{"train_examples": 26041, "spec_augment": false, "win_length": 512, "init": "trunc_normal_002", "lr_schedule": "cosine", "warmup_steps": 400}
Rows from block 3 of the audio encoder of a small encoder-decoder audio transcriber, named by matrix and row number. Rows with one number belong to one channel. Each number is 128 + 32 x the weight over its row's rms, rounded and kept within 0 to 255. All counts start at 0. Numbers have three digits each.
After each channel's rows are labels from the 100 clips, of 14976, where the channel reaches its highest value: "responds to" is what is common among them. Only what is clearly more common there than usual is listed. The data: short read English sentences (LibriTTS-R). In brackets: how many of the 100.
# convs1: first pointwise conv (encoder.blocks.3.convs.1.weight, 192x192x1), inputs 0-95
# convs3: second pointwise conv (encoder.blocks.3.convs.3.weight, 192x192x1, transposed), outputs 0-95

convs1.34:124139165154151167153149087167186097117135114051163173156105127125173180147161130089104066144211122131099124126162164143145170120095115167097201113116091110104116149071131174105131147089123082144121117150170142161123121197167150063104098138090105107140110161105123075096134172145108109072
convs3.34:193100119141103105147169080113143118134118112093098168140070150140135156115146104091110088141163076086131178108090197147106111126198218128106185130177145087059166124116186152107188153083154094122156131183103118102121214099131078090159163152119112108187146113133132115127153050134120143137
responds to: voice: female (93)

convs1.23:117167159140187126206182129098128083166149095111155056138147158103141107138078127026077097086191166092124168111096130105078127094089139166098089125086111160140155096108152099219109175120094162125116115160156064115123157116125183135098100124132175128110083161129127146131093147118143132096
convs3.23:134159164076153135094121140064123163115116087129067107137062096199112112139135134098025190134104212103073131100150118150165173092075219138141182147108110198167104154148127139168119099131134117195155159104188127131164108100102108112124151116117068156104141114072081140119155151119121125183
responds to: voice: female (85)

convs1.54:104145167092132125100191127107162156163093097111119103180128095158127146075124153117108201124147126128161082133126143117146130116108120148133139127139096170148122128114116135069125129134138127122142129108127151071039135181129156125079150134104178125156147128108119106143159115106156139087
convs3.54:108139156056172103067118066090142160126137092145109097120112113121094097070149150184102141169141134058114092082155097184101124130093143171098101176129091133200110086065151165177142129156039116119149181103102149078092102138148058170155108122121123131116147172118115140107138095120134121081
responds to: voice: female (99)

convs1.89:096098152130150179170112139168107120110104144130183147064110083150144123161094107063085130140144130186164134099117151114102143138115182156124129152154156151180148102181111119101141150153132113166104143082091125062127165119160140149141098130127184162123055097073132101129146109092115092174
convs3.89:117128116111183147099097110139139105132146097133081101129076146127122108160136133128099164094125144136129142121092132086126116150185159099198143131123140125123081107196150146143131140088127117102100183126049136102082145086085137108098164113119116115192112121124130156130083148067132179145
responds to: voice: female (95)

convs1.42:028153114146081097103106130117114080106144106074149105157054063156128137119218085132131164129168126064111113142174090148119158179136143097133142145129204125102058136098136121158120136147096156188082129042131104160074143105079126121126145156116151097207077135149166138137126122114120110113
convs3.42:161097156101119115104177124143129172180150106108150148126153167140055098142181104097098127128111173095144124194166102119106100167069079145119170140136137188152133113097113143099148134063134099133146147139142197104118138078151146138112101074131123152109126119151133166094106073133214094147
responds to: voice: female (98)

convs1.127:122204157116105184168136111145204082148107168145112085145139143102126156107138202107059120170106073141117170067048089118131121116126121114129101122159148148090138127102145101199102113131191048064151125147137158154153125173145103128081142106169091167131148118096094157177098182129111119160
convs3.127:111121162054130151098088129085080108163131113129129148106105101168147104167129159083074189142098149096125102130180119106139098092075130103163167220110098100089075157158079115125115131145160080093073123079143180111126089129109109091188092131138132140081152111063136155088175167117152123167
responds to: voice: female (98)

convs1.119:178096151134093100130144105138133146172106142155095148093126121121136131102099132085101093146083145148158093118161111113086149116140130091069132157125146152134237075082159115063136134131123110097132129122072148070109097139169119091109106134091164126152186096164124205132151125185121146157
convs3.119:133150109101124105128174086175125145166080120096092141128169101039123122145123135184116159065161106085160079166062159064084112118199095127127118142160096150163153130135129089137092116134119134119149110179138105103099124178148099111129096122088146141099163127195155134155108098168219116178
responds to: voice: female (92)

convs1.72:096177139125070133138120095080161125148072104098145208110097172146198146151117088187140106191043126106115190116123110140126134132171147154102166113086094099097107118118141162101175166149140166057146090077100124137092109166133148126140101161141103133117072150109101014131111131096168120161
convs3.72:192091150140114123097125162094081087136140133107134129153077088121132094128141127072097121149128143118112080140147113183203112148116129103128157124149085130215145131118131136116145154132079115113107170131105099103122145122150109174106122145149116136149193147138112228148219099097105169068
responds to: voice: female (96)

convs1.174:059140123094074123192119171095141138150115133096143069141182071176100110147155095130202108159167140094074086139088134153134100049099170063167130124108102082079131117147131177155054126147126144141096122094127139116128128139136166172194127146143105105169067126099102117141132161115135133136
convs3.174:192094156134117115143085112117185145134081137119149170124125112125086126165147132100137126145112088093163183160109173117147133186163113110119133162144162094100125142110182179159147158162137176157179094126087114084116194180099091114123158101162166135100134121038153128121163070135102121093
responds to: voice: female (92)

convs1.121:103152098104131096125070083085178095118168109167064165126078100120141183129162086165134132114163082165098134128115160114097160140075125176129187170088137106118108073162096152177149131112129222124099101064065133140115094068114098146095100128149153204143136191134104194128130144124129171162
convs3.121:102113157124081159155131172081055175148134093146136113151118066143098089077176083083103096173163121113084076136096081156138102196152111138141166117130113219104136136110106143179142148118175110115140183122162122113131125116137137116126049092063159131131076099175109137169135120172124082149
responds to: voice: female (92)

convs1.141:108108103148119096083130116071168168102117165132115194151110098130087124104114114117137111110056171088086165171167103108156186080137109161133189100143144035143134158129108145142116101082134111151087123109077112114167097129060085127121127074138153089162197109114117146125113130129096181148
convs3.141:114128091170100194104123134117157150085155109180108184135097111086144094098092075157185100072164103094133160102199151161116073140151119113148114149140163066068106114070127159131166108132157113125148124113072146091112115128148144168092146111140152093125065113113061149116181134142136075185
responds to: voice: female (81)

convs1.172:094104086124097161116107104116104151132145181166147105111142167160147165194103104114160158100112139104136135081112125121161148120125116191099138123115122115150112088083095116142080090163152102077139065118125111215126116130156139139098155130117156146173142100119135106131115117111106131135
convs3.172:171149125026126113128126130138129073153102140119201134127159114093146105132135101132079109140099107127108047124157093154119123170112078101143139157167043175150108116116108117136143078143100122137112178139171152103117156088094141103130177175144123110131152124089109155143169121095091102172
responds to: voice: female (92)

convs1.106:175143140148130104187102063173123075113140117082151069109080148134168124126095113144097082140082130126176127117101085169076084136129127098092198094120161155132149148127110118143096090102085135125072117112149136089154102124162102131143051165130214172141107166111089100148129102139175113049
convs3.106:136102130175162105123225178142114106151106104115100167194138130130075123117140122120157092129124095134116106090121144149117130116119097147114196152104123192109092167120075109110126167086132107125096084182119126127127204095122205159090114177113157171155135175119144135180100137148098118150
responds to: voice: female (83)

convs1.157:079169195120124109148147155127090153139169179121096096136127150084129103034130140123137146134125126121139144093096167118172131127121151151135109082127097105132169145107097096166160123033184081215124111139144164144205147164112170053091112154177113125157118109114161174147135124162135099141
convs3.157:117097122095148163067154145111109090130161126166107151131117114103123110126144095133174170129106147113110095083129114169078144103161127151123131218152151128226128180104148156144120097137127137076136149158076113137114134154093091197130130093119120150123113155093118172087124161127120147138
responds to: voice: female (96)

convs1.67:094136145190135120058125194082119089117055110169102144080095134124127131128104139055104129101107120110123093124160120136154107093105098092120144123165130060158087149104176144064095104110106167140162101093109135070041164140156143179110161157116111112146148123173129080098076100081135117142
convs3.67:152096121102081135172123107083083164167091117141108169091225150147102131114146172154136126163145156143227119146149093103111171157130108100104177128115157177080200109094119080127079155167100154140146146168126111108134177134120098165177114141088147082095139132124111151068155186173089098056
responds to: voice: female (92); the word "was" (38)

convs1.125:086185146162119099116090140067079187137154109101131136165096127140141167132162079125149092102097109130127131131175126140117133131106121109112166115138034109176204064128096149095073145144152169068131150189120118173101130150113127170064135130113122153172089136122115147034151119103156115098
convs3.125:091063183110161097102146157102137125125129136159148104146123164091141073127148104109130147110130179144110132115172142144147100103142141091102138179162177153078132123168124125127135121181085136192100104149165105146142165107134218109098124138178179147141143090142141177121107020100185131067
responds to: voice: female (96)

convs1.45:046165131106163184067169097086123089134171126131128189091161166125085122129128167107183119172134137172104103111167120114109114138107103182106137180143129067127086112106174135166104162124150106116126110103096110112093092120163082045095105134160128158203099103137086130126161086128130099154
convs3.45:142134072145182095133112143187150124131107134080110075052102090121147147103099134080074058113121150147125097138131123107138148142122133109109154238153126155181144080153071100062144120151121145174160137095126167101172160155155114151179126086152124122128109127083103175203092107116056106155
responds to: voice: female (98)

convs1.108:080166162113139189141134145207115079080116160182156131112117138136139110114066165132187136129100128146063147134097085106137146125099161110177126153197119173069131129137148092145137118157136081129129120137153185106105134101142069146070114140122102173158110159155136127137078081153113139117
convs3.108:201125159117100100174121087181141104141134133107110147161145175121146086096146147103111189152108175107139194101161154103109145135126178134138147085161115146153150158089139177142137148166131188100166122130188104161096190141119115119114096060112162072141155102100163072136099140163135151133
responds to: voice: female (95)

convs1.91:076104117140149145168140148093136105117161118188133115126147173105118146131093137138148102106183118135140156144147148156128172152108123166122158111088150086142171093161125136162167176086134128085105126109124071135167131128119110123132110154150140190129162196151098115161145187130141146124
convs3.91:173089081109132130076160102172145113081146143130088094154091114168130147144148041163113135142163155131053119130132129190107150135137134141171143047115153075178097098136194117186139103074143146135087159123148172123114133149133107166125148118139088122163124173152121086125093158164163124089
responds to: voice: female (90)

convs1.83:113068139156137149122118105086144133144171119108088093112081177096155133066213114098098183156193029105112150129080093138124167138125120171130095127060126159142114133186127118158121133106138126096132133134108182130190144095111075115113117142149137166190119115173090097108127185131121120142
convs3.83:103154112162107161129120125173117126140180072153154170111105147149082142083118109119166141105111099102167069103186134108134146150166137063170069169160105085150145124082126163133081158064166153126164158121114141085162120194103169127150150106069162112143144091165207105122110145143145111076
responds to: the word "to" (41)

convs1.134:115126148083117088139132159196124130177126131186169146140137194105123123139100111133090000145152183194164140129154116131123167148168145174150154099119111116096150126127135140109131182108142165129198141185171093175115102123095131094118082133114184114116112160118120184151097114138060114153
convs3.134:085150114073139064086201051205122164079121123132170155138096127131101103141076097104152132138131151100148102131161121088149138144123160108137132144095159109129074113145140153135056098157156178143154053147187096127150133103144147134120128125118159091060137115118129113105151105133109123185
responds to: voice: female (98)

convs1.100:129131184136114157146084177101142161175117164143117207196135111149096140156116150138153134162162163102118080172191109057184155090117136123145063084091190109146136109142113119133161146106130156096129166096144127163109131066147108103078089111149120105118151109166112124103136127064183131092
convs3.100:126118141113171179116062155123062107194117176126207078127036121143109150152091131116131170151153151141080118156106168150111163115138127142125063104099149142158112160141110134204129164136144139130130135138125137151134199148125044090139108100148133163178130090094105144055139158110109109114
responds to: voice: female (89)

convs1.160:111214116137170204162138108128174109104113094157130115129093111158181125091160159192144120136089169118194164085113102131121120155156108126105086142167091102094185162077156109125162190085105137117121145100114124170102145182099148084141103137163104120165133200090098114135140120137111132128
convs3.160:086119108086148102109143075152144124116154089141131073103128145092163110118135107063177076144112154133153161165098145100149181169085134173131093091075182170160130120153162109172184067085126137091129154114113046143115131113145129102112103085130120127128119125110140095112146166137098171141
responds to: voice: female (85)

convs1.92:147093178086100168113119117194105107181144106094093047131142122170108067138103167181137153114122122162077131113110129159106086089120159074176127194110169139133073154147123172074120149091109128098086119152107157155163114109131188124125114121141172123133150135091126059132121150148144214152
convs3.92:097146111130137174088125140116070087093101122128113095156160150113054128129087162170123124120032111166120109114148091138110194115092109105154113137146084122134147113137046117109204120156140103127131188106079098113055144121177136142088106072199126153131038147103145143119104080106160121164
responds to: voice: female (85)

convs1.184:171106111113054090148113091099090116129158126161155112132110103124089128163124135110125131154152103103152118115114166102128152138120149153157129076143092148120167181137136152152101031083140118116147184101088109067129138097158107125118166112101162118199112143090172128146129147148123164205
convs3.184:135162191087191080184106157122114153143124124076178145132132173103134123123136140075130130145109115136142167094121100145138115058082097142188092119156139106191151131108169133139153107176125138148107109120119106146126036079063111117161125170130119148130184115177116157115182130140202104210
responds to: voice: male (82)

convs1.129:079128089094119120152189086090147139175133050142148252100123124170169137067148114140154144128133148126177104090132127148081103098131124202153165105154153112153121138151117118132104163095136152099139134141095078100089152158079119137170164142098169077056164129117131196121134141146121148115
convs3.129:131089144126138175143064163092138126148182150129178139119095146114134109139110123091137122129153123140123123164127192142072130162187048127128086182150073100144115158152084150149157130107148125136134095149058133084109205135128126090138128046149093141123162084106093047119180125132167122144
responds to: voice: female (93)

convs1.115:119092174115191213196139135120134130140101115125109168113143073112148148094123085006187216090118135144084099130176114140121129108102131093141180129098177095062161116071102134106175162133074062051163131171118120159109107140111138107160091120149173109105105119120083119129140186142069102109
convs3.115:155082015123106136105156164103143082153108141135151167152150144114115162108114118177123105110163078102062095098194128160145153128162105114091133107120173079132164139158139144054107094096113166090111130221188127148130088134150104166136092087138115105167092119134120086133125142137109163100
responds to: voice: female (85)

convs1.19:131076099132114122127125135066088129132112115140126143159133188153124128164255122063130152084106139080089148146141092122107119124166150100127127168154110174131133082065122102100154141089130194108124132172116153092103161142104084209106102149141164122166112123147115118133126191115107144134
convs3.19:142170161115140068138126108126149085106189153135099135169083103103179075169076125133109141158125190134106098159094099109111124132144143091127088103117165158154151129180139149131094109108121115122133134160173179090126106095170125141123147114079125126133105070130137100147109169111100167130
responds to: voice: female (99)

convs1.64:129150109110115079091134122106180139141129182136168065123137093140121169155183220055107105137168104100117140174142120101173186101128172148106163102125177066143117120144121135153092120088184118092046143188112158128140142092137151159082208092132091122129133129102072108108101087111120131121
convs3.64:161132112131149133142143157130109096113096119130126109108138106158110175130057156143109130157152050122104124118131154110087133164138107081111109067119141111100113115138109128149093125133148135155176164146117134096107161143148138135147117130129163106167112134137174102075092104140058112149
responds to: voice: female (88)

convs1.35:096134157100062156073130115110157194137176072161100141115102201117141145145116091185109108094089141155164091168113151165175128122111081164119119101105108119148177052097101131196103087096134048136188148121128109141111160146123105159123148152126153105102144154142138124153124125155149117111
convs3.35:117106113144223092095142169121142157176118147131129072118168122105098111106113097064156170167163119106154113087165113095108161153114110110155061060122169130134121193135176116177097141094134177107116155120083140162098143106185093128130096102154129172144145147127101103124101150207083128139
responds to: voice: female (100)

convs1.8:118098100144086129125113086147118147093131116147138182167077190153150126148121116174155169158147189104155143140105074130072103139173128119135113158124172157123124110129138127156062085134089175130154144065114153083188113114140137100111140125135110133075137108143142090109124128120158139138
convs3.8:151131188178156130133102127157124156115115084203123148154143150048104109096126162161105110137166098180047120154110101107126097091148164152143119152156144146129107095092147159146188146101119120126138093064118094111116139127124138099146172218109116136095125108089174119125150107070193085132
responds to: voice: female (82); the word "was" (36)

convs1.62:164165129161107050153160129186206110147087078125131118194124061093139144067139060139195114135103133107071079032126144149137131157173163125127122131165150136087109106150130078160121150091086081166109123095078164134124097065159100150124191081140188094116115155141091116148153125098149080116
convs3.62:112137103093098109198103107138021098188108115125096106124145055106168167173110108124167066177126168105166116064105133105134089108090074137158134116105107166114097132171140120163122142105166189135142078128135114160139180129135148132139125103148130120134093122119100161149139144114166125143
responds to: voice: male (79); the word "he" (37)