A small encoder-decoder audio transcriber, trained from scratch: log mel input, encoder arch quartznet.
Rows from block 7 of the audio encoder of a small encoder-decoder audio transcriber, named by matrix and row number. Rows with one number belong to one channel. Each number is 50 + 12 x the weight over its row's rms, rounded and kept within 0 to 99. All counts start at 0.
After each channel's rows are labels from the 100 clips, of 14976, where the channel reaches its highest value: "top examples" is what is common among them. Only what is clearly more common there than usual is listed. The data: short read English sentences (LibriTTS-R).
# convs1: first pointwise conv (encoder.blocks.7.convs.1.weight, 240x240x1), inputs 0-119
# convs3: second pointwise conv (encoder.blocks.7.convs.3.weight, 240x240x1, transposed), outputs 0-119

convs1.55:47 38 52 36 64 42 50 29 68 46 44 48 47 57 47 60 48 52 31 34 40 38 36 55 38 52 16 48 57 52 36 67 38 60 56 38 99 44 59 49 27 53 77 62 64 60 63 29 34 54 61 49 49 55 41 29 48 51 45 50 62 59 36 67 54 58 51 64 46 51 64 50 74 41 33 57 40 34 53 45 62 51 47 39 73 52 44 63 50 45 44 59 62 58 42 48 48 48 37 43 75 52 43 44 55 58 45 48 58 36 49 46 41 53 38 67 51 36 61 37
convs3.55:35 73 49 27 37 40 56 52 45 48 66 47 61 48 76 50 63 49 89 25 54 57 28 34 51 51 40 34 56 46 39 52 39 54 52 57 48 67 42 47 74 59 40 32 47 30 73 33 39 58 64 58 40 45 66 30 42 37 66 43 68 55 60 42 60 47 70 57 23 38 44 57 37 59 48 35 35 50 41 46 36 38 37 54 55 43 49 32 53 15 50 69 49 48 32 50 40 57 46 38 65 42 55 60 57 46 55 44 46 56 50 44 45 48 57 60 39 33 50 60
top examples: the word "you"

convs1.14:51 49 22 52 45 48 62 41 51 41 54 66 37 43 50 31 56 62 47 43 31 47 53 38 52 47 55 52 51 37 49 33 40 44 35 40 71 38 46 55 47 47 73 35 51 66 56 33 83 55 54 34 63 72 41 58 36 44 63 54 50 41 54 54 44 55 65 58 53 53 44 67 53 57 49 46 69 63 68 62 53 58 37 61 40 49 52 33 48 47 63 26 56 39 51 48 45 35 67 17 61 54 38 49 30 52 67 64 37 79 66 39 72 21 53 45 69 58 51 50
convs3.14:64 50 55 45 65 41 45 43 58 42 39 76 49 33 24 49 53 34 46 49 32 73 58 46 45 56 52 65 52 53 48 76 25 65 43 53 53 64 52 43 62 43 53 60 50 54 57 63 48 29 64 59 58 42 62 39 25 54 33 46 59 71 58 37 51 59 48 52 39 61 48 53 55 46 49 52 62 33 57 46 56 46 39 32 59 56 52 42 44 40 44 43 40 61 77 32 41 36 46 78 33 48 40 65 42 58 40 46 60 60 26 49 51 46 38 33 26 56 39 54
top examples: voice: male

convs1.80:40 42 64 56 33 67 66 33 55 42 41 57 57 39 57 53 49 48 56 77 41 42 55 49 57 48 64 48 50 54 18 58 30 53 60 33 71 27 54 62 55 38 38 57 51 71 41 46 50 34 79 57 38 51 57 65 55 64 51 63 40 66 42 76 55 39 51 42 37 59 60 50 56 48 39 57 40 28 30 41 34 44 66 48 42 45 30 49 55 71 51 42 41 66 45 47 51 19 34 31 53 56 38 47 53 63 34 51 73 38 50 54 50 47 14 49 64 42 38 46
convs3.80:42 45 57 52 52 31 43 58 54 47 38 38 54 38 40 57 48 65 62 38 70 39 44 34 15 57 66 48 56 51 51 54 45 50 53 53 53 60 75 51 54 56 40 47 53 58 30 42 26 65 50 38 59 32 32 29 50 58 31 55 36 52 52 54 53 36 69 68 20 56 67 46 61 39 59 38 32 63 45 38 70 31 67 50 45 40 52 36 50 51 65 65 48 52 50 65 52 22 46 72 26 55 33 42 69 34 54 48 32 53 67 57 53 65 34 40 55 45 36 41
top examples: the word "said"

convs1.173:55 36 42 62 43 46 51 50 35 62 51 52 40 39 47 67 59 48 50 57 31 59 45 63 57 72 62 38 50 53 53 41 51 43 53 44 05 55 55 49 66 50 43 67 53 45 58 59 64 53 50 53 54 54 33 56 47 62 58 45 51 24 34 56 53 51 42 56 54 48 58 54 46 74 40 44 51 44 66 60 49 71 51 41 59 42 25 57 45 56 62 50 53 66 38 44 80 48 49 68 78 48 50 50 36 35 47 60 34 59 49 53 28 24 53 64 57 67 54 43
convs3.173:62 45 48 60 65 62 64 70 38 59 52 66 64 19 47 58 49 52 41 41 68 42 48 45 58 66 51 42 66 60 56 55 35 59 44 53 83 82 66 57 53 46 45 52 69 47 56 54 62 65 69 39 32 44 59 48 58 51 42 57 66 63 24 61 42 46 52 58 55 56 43 47 54 39 44 50 58 51 59 48 47 61 59 38 58 47 52 64 47 44 59 62 28 56 48 49 82 55 51 33 30 35 36 50 53 63 51 65 39 31 59 57 51 60 52 34 70 48 46 43
top examples: voice: female

convs1.230:38 42 41 49 47 50 48 46 48 53 60 40 44 49 65 29 38 57 46 48 42 80 53 32 77 64 40 58 58 63 48 41 70 35 28 32 40 31 53 45 58 53 65 63 46 59 59 54 50 71 56 62 52 54 57 32 65 63 65 57 52 47 52 51 31 38 52 60 12 56 42 54 38 39 42 54 58 40 54 48 62 25 29 63 44 65 61 57 49 46 50 42 57 51 53 56 42 53 62 43 57 73 45 49 48 46 67 34 56 58 58 46 49 48 61 55 50 46 65 51
convs3.230:62 56 54 62 74 48 40 48 46 50 29 50 49 49 25 56 53 48 40 62 31 27 45 36 51 47 34 79 46 63 24 61 37 43 61 47 63 33 50 56 50 50 46 57 49 54 41 70 53 54 52 48 44 48 46 53 52 45 53 27 50 31 46 51 40 49 41 51 66 62 41 47 36 65 68 45 51 38 58 38 30 52 75 52 58 52 47 43 42 58 54 43 68 39 68 24 38 40 51 65 61 41 34 58 41 62 55 46 57 48 52 56 44 77 39 79 24 37 61 28
top examples: voice: female

convs1.23:63 53 14 35 72 49 44 39 35 62 66 49 62 27 35 49 58 62 40 61 68 26 57 50 41 61 56 30 57 36 58 53 58 47 28 38 47 20 48 70 54 32 37 55 35 51 54 48 48 38 57 50 63 51 56 40 63 53 54 58 41 59 63 52 50 41 67 38 44 18 25 49 42 63 74 43 72 36 38 43 44 51 53 22 60 60 54 57 66 45 35 33 55 45 53 44 39 71 44 51 46 68 66 41 64 37 37 37 46 40 19 36 48 56 55 59 40 45 55 54
convs3.23:42 44 60 72 63 51 38 35 57 61 50 60 69 55 52 71 52 50 51 33 50 55 54 66 41 31 25 21 44 51 52 58 46 63 40 32 49 55 62 50 63 36 64 55 51 27 64 55 62 52 58 39 51 51 45 49 57 49 29 62 59 64 44 39 58 52 69 41 37 42 40 22 44 37 40 27 43 61 42 53 47 52 66 65 37 45 60 51 55 48 56 51 59 63 28 45 56 55 69 62 89 38 62 59 50 54 49 41 47 33 33 65 47 35 65 46 44 48 44 35
top examples: voice: female

convs1.208:35 51 43 56 61 51 46 43 68 34 39 48 33 30 64 44 49 66 57 34 49 56 53 54 58 46 58 61 63 61 48 67 61 64 73 83 67 30 56 32 51 48 48 41 61 49 61 56 09 61 57 42 48 42 29 37 65 60 37 59 62 73 35 37 63 49 43 55 43 54 63 48 31 19 46 60 39 53 39 54 49 69 42 67 44 38 51 53 52 67 53 46 52 46 49 62 50 57 54 42 25 70 36 50 47 56 45 67 68 55 16 36 53 29 46 57 52 34 33 32
convs3.208:33 65 75 44 59 59 53 51 36 62 49 43 59 45 67 72 64 37 53 36 49 45 57 53 56 52 42 76 48 51 54 80 81 42 59 22 30 35 61 51 54 69 42 57 59 41 63 23 49 46 46 57 65 34 43 57 30 42 85 71 54 66 57 43 61 38 67 43 37 32 50 61 46 51 36 47 38 33 48 60 55 41 44 40 51 82 61 43 60 33 52 50 57 47 55 48 45 39 54 36 72 60 43 36 56 47 26 56 48 51 76 36 49 37 45 32 58 42 53 43
top examples: the word "i"

convs1.189:45 39 48 56 39 38 51 41 37 39 52 65 57 31 49 74 47 47 57 37 69 62 57 35 48 54 69 54 46 50 58 56 61 61 39 63 22 72 68 36 44 49 40 44 58 69 47 62 58 63 52 41 54 58 63 73 51 36 62 35 60 57 29 35 52 66 35 57 42 49 65 51 39 27 58 28 56 57 38 69 50 48 34 53 52 61 60 57 50 52 51 60 47 56 48 53 33 39 57 30 47 64 39 19 49 58 43 40 48 66 55 56 33 36 55 58 48 51 50 45
convs3.189:47 59 42 40 68 28 53 47 47 36 42 47 55 50 57 79 33 36 44 46 55 54 29 46 51 35 46 67 56 36 53 55 41 58 42 64 53 53 36 64 38 48 57 66 56 33 51 50 69 54 52 70 62 55 41 49 39 37 60 45 51 52 38 41 71 50 58 55 58 37 60 38 70 51 47 60 60 52 48 38 50 48 36 47 45 36 72 61 45 65 57 63 69 42 20 30 89 50 40 44 65 31 38 39 45 58 60 66 31 44 40 59 38 59 42 49 70 36 48 55
top examples: voice: male

convs1.39:46 42 40 55 48 53 41 50 24 65 63 42 37 45 49 80 54 49 55 53 48 30 59 53 35 53 50 41 52 44 45 51 74 64 51 42 63 52 58 51 55 42 59 44 33 49 50 66 75 31 46 30 40 51 26 39 47 37 71 29 41 52 46 55 37 63 59 62 55 55 37 30 46 74 31 72 59 35 27 16 41 54 45 35 59 58 45 60 38 57 62 45 34 71 43 47 61 61 69 50 54 47 59 37 52 53 42 33 38 59 54 55 40 45 44 51 64 39 73 57
convs3.39:36 61 34 60 49 76 34 46 49 31 35 64 37 58 47 36 47 49 58 72 78 53 50 61 36 60 49 31 41 57 59 60 57 76 49 29 50 54 62 61 78 49 38 40 34 43 76 37 46 68 52 39 56 31 58 43 77 44 63 54 45 39 47 50 48 51 33 49 45 63 45 57 42 56 42 69 50 87 39 52 57 38 38 45 46 60 39 52 63 65 52 41 44 44 43 35 38 60 55 41 57 39 39 57 52 70 39 65 67 42 55 41 35 86 65 58 50 40 62 33
top examples: voice: female

convs1.70:39 55 53 43 34 45 53 63 56 42 54 36 50 38 50 29 47 22 47 48 61 49 39 47 33 55 30 54 53 33 53 63 33 33 41 28 51 39 28 40 47 52 44 70 50 54 38 56 61 40 59 42 42 52 67 72 42 54 57 69 62 26 58 45 49 46 59 50 63 57 62 35 56 62 45 56 51 53 44 41 40 52 60 61 34 45 53 41 54 46 56 57 66 58 45 57 42 28 49 51 69 63 46 56 57 61 64 40 46 63 59 44 49 46 42 53 43 55 45 66
convs3.70:29 58 49 50 46 46 18 52 41 49 55 65 46 43 52 40 55 48 59 82 66 43 44 64 57 34 54 68 28 62 56 49 42 55 77 46 45 34 61 66 52 52 51 44 47 52 31 66 53 48 58 56 44 56 61 16 63 61 54 47 51 63 31 42 57 54 50 54 48 52 84 67 55 57 42 62 55 42 59 41 44 63 58 65 56 50 53 42 52 42 52 53 52 51 42 42 37 63 53 56 39 38 50 58 57 29 58 52 73 58 49 37 44 63 51 39 61 53 44 44
top examples: voice: female

convs1.13:47 53 63 51 29 74 46 64 32 43 44 64 62 69 59 45 41 41 41 50 41 69 44 27 51 62 51 44 48 40 68 13 65 43 59 54 30 78 63 54 44 51 50 40 72 57 60 45 62 64 65 45 60 38 38 46 42 54 44 46 52 34 43 71 50 71 63 48 49 58 58 79 68 61 47 47 54 58 61 29 50 44 49 51 71 52 57 56 36 51 25 56 28 33 57 48 47 59 53 13 28 54 44 52 71 50 46 44 53 54 42 56 54 47 46 63 45 53 64 48
convs3.13:60 46 53 44 64 50 68 60 31 72 45 43 67 21 57 51 49 35 38 50 51 57 55 43 51 60 61 62 44 54 46 64 64 61 31 47 58 49 50 55 39 50 44 47 50 60 31 37 32 66 41 46 47 44 51 30 43 48 59 50 38 33 33 65 66 54 57 50 58 50 47 37 56 32 68 75 51 28 48 42 39 40 52 41 33 78 59 53 50 63 42 45 49 51 47 43 25 83 45 74 59 27 61 49 41 46 46 75 40 51 33 68 48 47 56 51 58 43 49 58
top examples: voice: male

convs1.78:41 54 42 59 51 39 55 48 52 24 51 54 47 61 62 39 41 54 63 50 39 59 54 32 61 34 41 58 46 59 62 52 66 44 50 47 77 65 41 56 59 20 51 60 48 26 50 62 63 28 23 61 49 50 17 54 71 47 39 48 51 43 50 31 23 45 28 45 58 51 73 53 44 29 65 49 33 50 55 27 64 56 48 59 60 44 64 32 51 59 79 55 40 31 41 54 60 52 46 30 21 57 30 52 36 46 38 36 48 42 58 48 46 34 46 37 47 42 58 42
convs3.78:58 47 19 50 45 54 73 40 81 35 58 55 58 42 55 58 55 62 29 63 32 47 44 38 66 45 49 42 63 64 53 39 50 47 54 69 79 41 37 43 33 34 29 50 42 74 58 63 58 60 54 50 35 61 78 50 64 43 59 45 32 38 73 31 38 44 63 63 44 52 45 67 56 29 39 18 52 29 45 50 59 46 49 36 66 45 47 39 54 23 47 45 48 47 64 49 50 44 51 58 37 65 17 51 39 37 43 69 51 48 27 61 35 57 51 43 51 62 40 51
top examples: the word "you"

convs1.105:56 56 44 63 42 43 52 49 43 44 59 75 49 68 56 35 62 60 29 50 56 46 49 74 44 60 71 51 57 50 43 47 80 52 31 45 74 16 29 48 60 39 51 37 45 48 35 59 40 53 45 53 61 55 67 50 32 59 65 67 47 42 63 77 48 39 54 53 45 52 45 51 58 38 38 24 37 46 50 36 45 38 61 54 32 45 42 48 58 54 61 53 47 57 68 44 51 24 42 78 71 30 64 45 73 67 37 60 52 27 68 35 53 66 74 52 77 47 43 55
convs3.105:50 57 44 72 54 50 42 48 42 61 41 64 40 46 70 61 76 57 69 34 60 52 58 78 67 51 55 55 29 58 48 42 52 45 35 31 45 57 31 48 52 49 45 45 69 43 41 62 34 41 51 41 36 63 45 54 50 48 48 38 57 45 36 53 51 74 48 50 48 28 70 49 70 31 51 37 61 47 55 64 50 62 39 69 37 42 58 31 39 34 68 55 45 38 37 56 33 75 40 19 55 79 51 69 80 53 72 23 47 57 47 46 64 55 61 43 38 47 38 25
top examples: voice: female

convs1.179:50 29 49 63 42 39 57 35 45 51 90 53 57 50 57 63 48 56 58 51 23 49 54 50 48 39 61 49 54 56 51 38 47 54 56 55 27 34 21 36 37 63 51 40 34 50 50 28 48 44 34 60 57 52 62 37 35 41 62 56 52 50 63 63 63 42 49 53 38 51 53 43 39 52 40 49 60 30 63 38 27 46 59 00 42 36 44 49 55 51 39 53 57 50 59 52 62 38 44 41 68 54 53 51 49 55 54 41 44 57 78 32 53 58 55 41 41 47 61 60
convs3.179:45 44 65 26 52 40 48 34 50 31 86 78 62 59 50 53 71 40 46 53 72 63 56 57 31 50 37 60 49 55 60 57 53 47 60 60 42 49 31 43 43 48 67 29 49 49 37 21 67 56 40 48 57 39 67 49 52 43 74 66 44 48 64 55 40 40 62 37 47 46 52 62 60 52 37 52 51 35 44 51 54 44 56 40 48 40 52 65 28 70 50 53 55 56 53 37 44 56 47 43 62 52 41 49 58 42 31 32 36 36 38 51 54 51 47 57 64 62 62 54
top examples: voice: female